Rows from block 6, named by matrix and row number. Rows with one number belong to one channel. Each number is 128 + 32 x the weight over its row's rms, rounded and kept within 0 to 255. All counts start at 0. Numbers have three digits each. After the name is the row's rms in percent of the matrix's.
# convs0: first 3x3 conv (model.blocks.6.convs.0.weight, 128x128x3x3), inputs 32-33, a 3x3 kernel for each
# convs1: second 3x3 conv (model.blocks.6.convs.1.weight, 128x128x3x3, transposed), outputs 32-33, a 3x3 kernel for each
convs0.67 088:151137158148156162156142163154178173155174164156160171
convs1.67 099:136166156144181117160148178179143108174148110155137112
convs0.68 077:155156152144140167163144146151155165164170164159156174
convs1.68 096:166136177167101107108124101172102098162124099117165146
convs0.69 074:156148170175174162168156162177178166176157164159162176
convs1.69 099:112166148136109082168130157131115152160159160157106130
convs0.70 079:161145149168156154148147156165149166157171174156159166
convs1.70 098:125169169083096125156103140128162156106152095114118153
convs0.71 089:152148161143164157144149154160170158149166154155171163
convs1.71 106:109116112188107144130165143082095081158164101136134183
convs0.72 092:163161165164156144157166146155168164168175165161160170
convs1.72 098:082143099113172076173104065085167104155168113158109183
convs0.73 093:153154157154164166160153142156152159166170174170156163
convs1.73 102:168155154155175111155183165155122126178115096171117143
convs0.74 096:149145159146145159150143156161152159153169175168168175
convs1.74 097:140104130150142144177170098149150184142160113158159141
convs0.75 086:148147149152155147149148158159154143142162168144159161
convs1.75 101:143172126096097164166163146155128150122153122129181111
convs0.76 084:153153149152142161164161162157147152144156152141146158
convs1.76 099:094140148098154092121092154159183087115136103140162130
convs0.77 082:158155152143145141147158167152169165152172150148167161
convs1.77 104:082085088106094148109092123163158103118190142110155093
convs0.78 083:162159146149158169156148148172168155176170152172175154
convs1.78 095:153178111150148106169109167159106121113126130108163148
convs0.79 083:162153158158152148153159143164153153154154154171165177
convs1.79 101:101136122158110118139146170158167092093104163104088088
convs0.80 084:162156163167161161143167158166155169154165170149159149
convs1.80 098:160096143094126137107132096137127155125146117185150139
convs0.81 080:154166158160156165148159159170166163162163166155166159
convs1.81 106:135050109080092139128080079153100092191117179138139102
convs0.82 077:140153170157168171154155167165169168160160155161173169
convs1.82 100:122122113104144135107114162155094164166175178125115170
convs0.83 087:147155172156160165149159169157157167159169160166163165
convs1.83 102:118161111094169141103128173152137166116173150133129155
convs0.84 094:143150155162151155161158145167174168168172158158170161
convs1.84 096:120141139093109125097108155132129171104193107186137146
convs0.85 078:159161168157149171139148153156154165180172178171164177
convs1.85 104:106117151180139188120148116156169169117153125150118163
convs0.86 082:153154155165163144165157163159159163158165172172167168
convs1.86 103:082151124114094082168147141108171127097179145104108153
convs0.87 089:155140145151152152156142145154153162175156162179160169
convs1.87 094:190113107184106161152099161128187139096184158103118128
convs0.88 075:146162156145154161167159148166164149156181172177169165
convs1.88 102:101143093133161093168138157146143110128187133187113124
convs0.89 088:146150146149152154162162141146151171155173152154164167
convs1.89 099:145108091098076110112121095119137115166167100138183122
convs0.90 104:167154163152160152160167156166164168170167155171160170
convs1.90 096:101114108072180159138164091099194167115189192113155101
convs0.91 089:153138147142157162162165160171147163162154167172169165
convs1.91 099:083085080140121163155176103122190179107171156101164173
convs0.92 082:145166151162162146154163157165153150148157159154149141
convs1.92 101:176176161118154164169130119117103136121187165106165160
convs0.93 358:097096095097098094097096096100101103097102100097097102
convs1.93 084:167080093084180172103103089099102118148151138103139149
convs0.94 090:147148147148162162160168170168146147166153167151158157
convs1.94 099:101180118175147118138168126096132176112122200116110136
convs0.95 087:154146141168164159153167148168175172180167175151168159
convs1.95 103:091122176178166149177166170094151163091133129098160189
convs0.96 080:164143167138161160165150158166166176171180171170164153
convs1.96 100:132128146125147073131150093146170165170164125180202116
convs0.97 095:148164161155153161144158158165164169177177179171177177
convs1.97 098:169137194190205142145169195128176138113164153110148096
convs0.98 351:096095096100094095099098097102102100097098097102101097
convs1.98 086:093181078114168084181114095077179121172160102177155184
convs0.99 095:153155154149166149156165156172173170175157157172175155
convs1.99 100:153177168147197150151187188102180131128149101185150095
convs0.100 086:156166163174157160171156168151146160159167164168156167
convs1.100 104:156089136133098071066111103134102082090153111166135130
convs0.101 090:158155167154144151146169157167149173162169166171161165
convs1.101 100:143101113127178151170191102109107135185102097148137156
convs0.102 090:164160157145153159142149159170164160154173167153166159
convs1.102 092:142115150124110153133196139125124172157168115125080139
convs0.103 077:160155157152153147166152146165179179171162182180160171
convs1.103 106:125179146176169170160191143156174102127098068087111090
convs0.104 085:141142154151150155158142162153169149171155152171161157
convs1.104 100:089122176113149180134108170107158109174170133173123153
convs0.105 083:162153161144164158146156153168169158149173149156171164
convs1.105 102:185128174100120132164147122149103155169158181160175170
convs0.106 089:143166143159153162161160162170173168159156179174157168
convs1.106 100:110168146142115156095092108148112102116119160167139096
convs0.107 077:166156150159164166161163144167161166177170178155174168
convs1.107 099:192158112193182147125184198151095113096120143139151085
convs0.108 073:166138163146141146148154146159144150173153158147162141
convs1.108 102:120097083105144081133153111162141115124108138106162141
convs0.109 093:149156163164167152157146155153160149149152151156160157
convs1.109 102:117135123179165134111115129135150165150166097102181166
convs0.110 083:143144162164166148167156153159168162163179174167168167
convs1.110 094:111173123190128089169177113121175185173138107165178149
convs0.111 075:152151169155160148146170169167167150164170169150172175
convs1.111 106:180111118173126156166099111083123089106147075086068076
convs0.112 075:142148163151159146162144142152173174172157152187170156
convs1.112 107:145144088092100103143103106126181138165170147202137141
convs0.113 074:160142161161170144160145141163152176172181155179163153
convs1.113 103:142182164143108106163168113127123107104139159165098112
convs0.114 082:156161174146163165158165156157174161169169169154153170
convs1.114 097:194137151168182110110120105163151180148129167138156138
convs0.115 074:144155165144151175163164173153149166159160163175163171
convs1.115 103:118150155099169104169140182185163133156148178101192131
convs0.116 082:168175175146147165164151163171164169154150151150146162
convs1.116 109:160164099156130077135095112117179201184193146199179186
convs0.117 080:145146146159167156149144140166142163165169157158153164
convs1.117 099:106159107164104173141176171163130094136122162177102162
convs0.118 084:158142156143152164148161152161164169164164164181180171
convs1.118 104:181147149119117097183115101120165132110184110131121106
convs0.119 082:151150172150149153142145171165159149161180156151159162
convs1.119 108:167145115176128148163114113128154163095161143163179162
convs0.120 087:162161161149154169157153165158161155157160155151156176
convs1.120 101:106098097145162113122185090146153156135150149111158102
convs0.121 085:156162150152164161148154162171165163174173159173166159
convs1.121 100:163186157138116121195137175147112079112129084134122087
convs0.122 089:158168162147156169148151147173151160152168162160171172
convs1.122 094:166135085161105154126102123152107143131144169114114116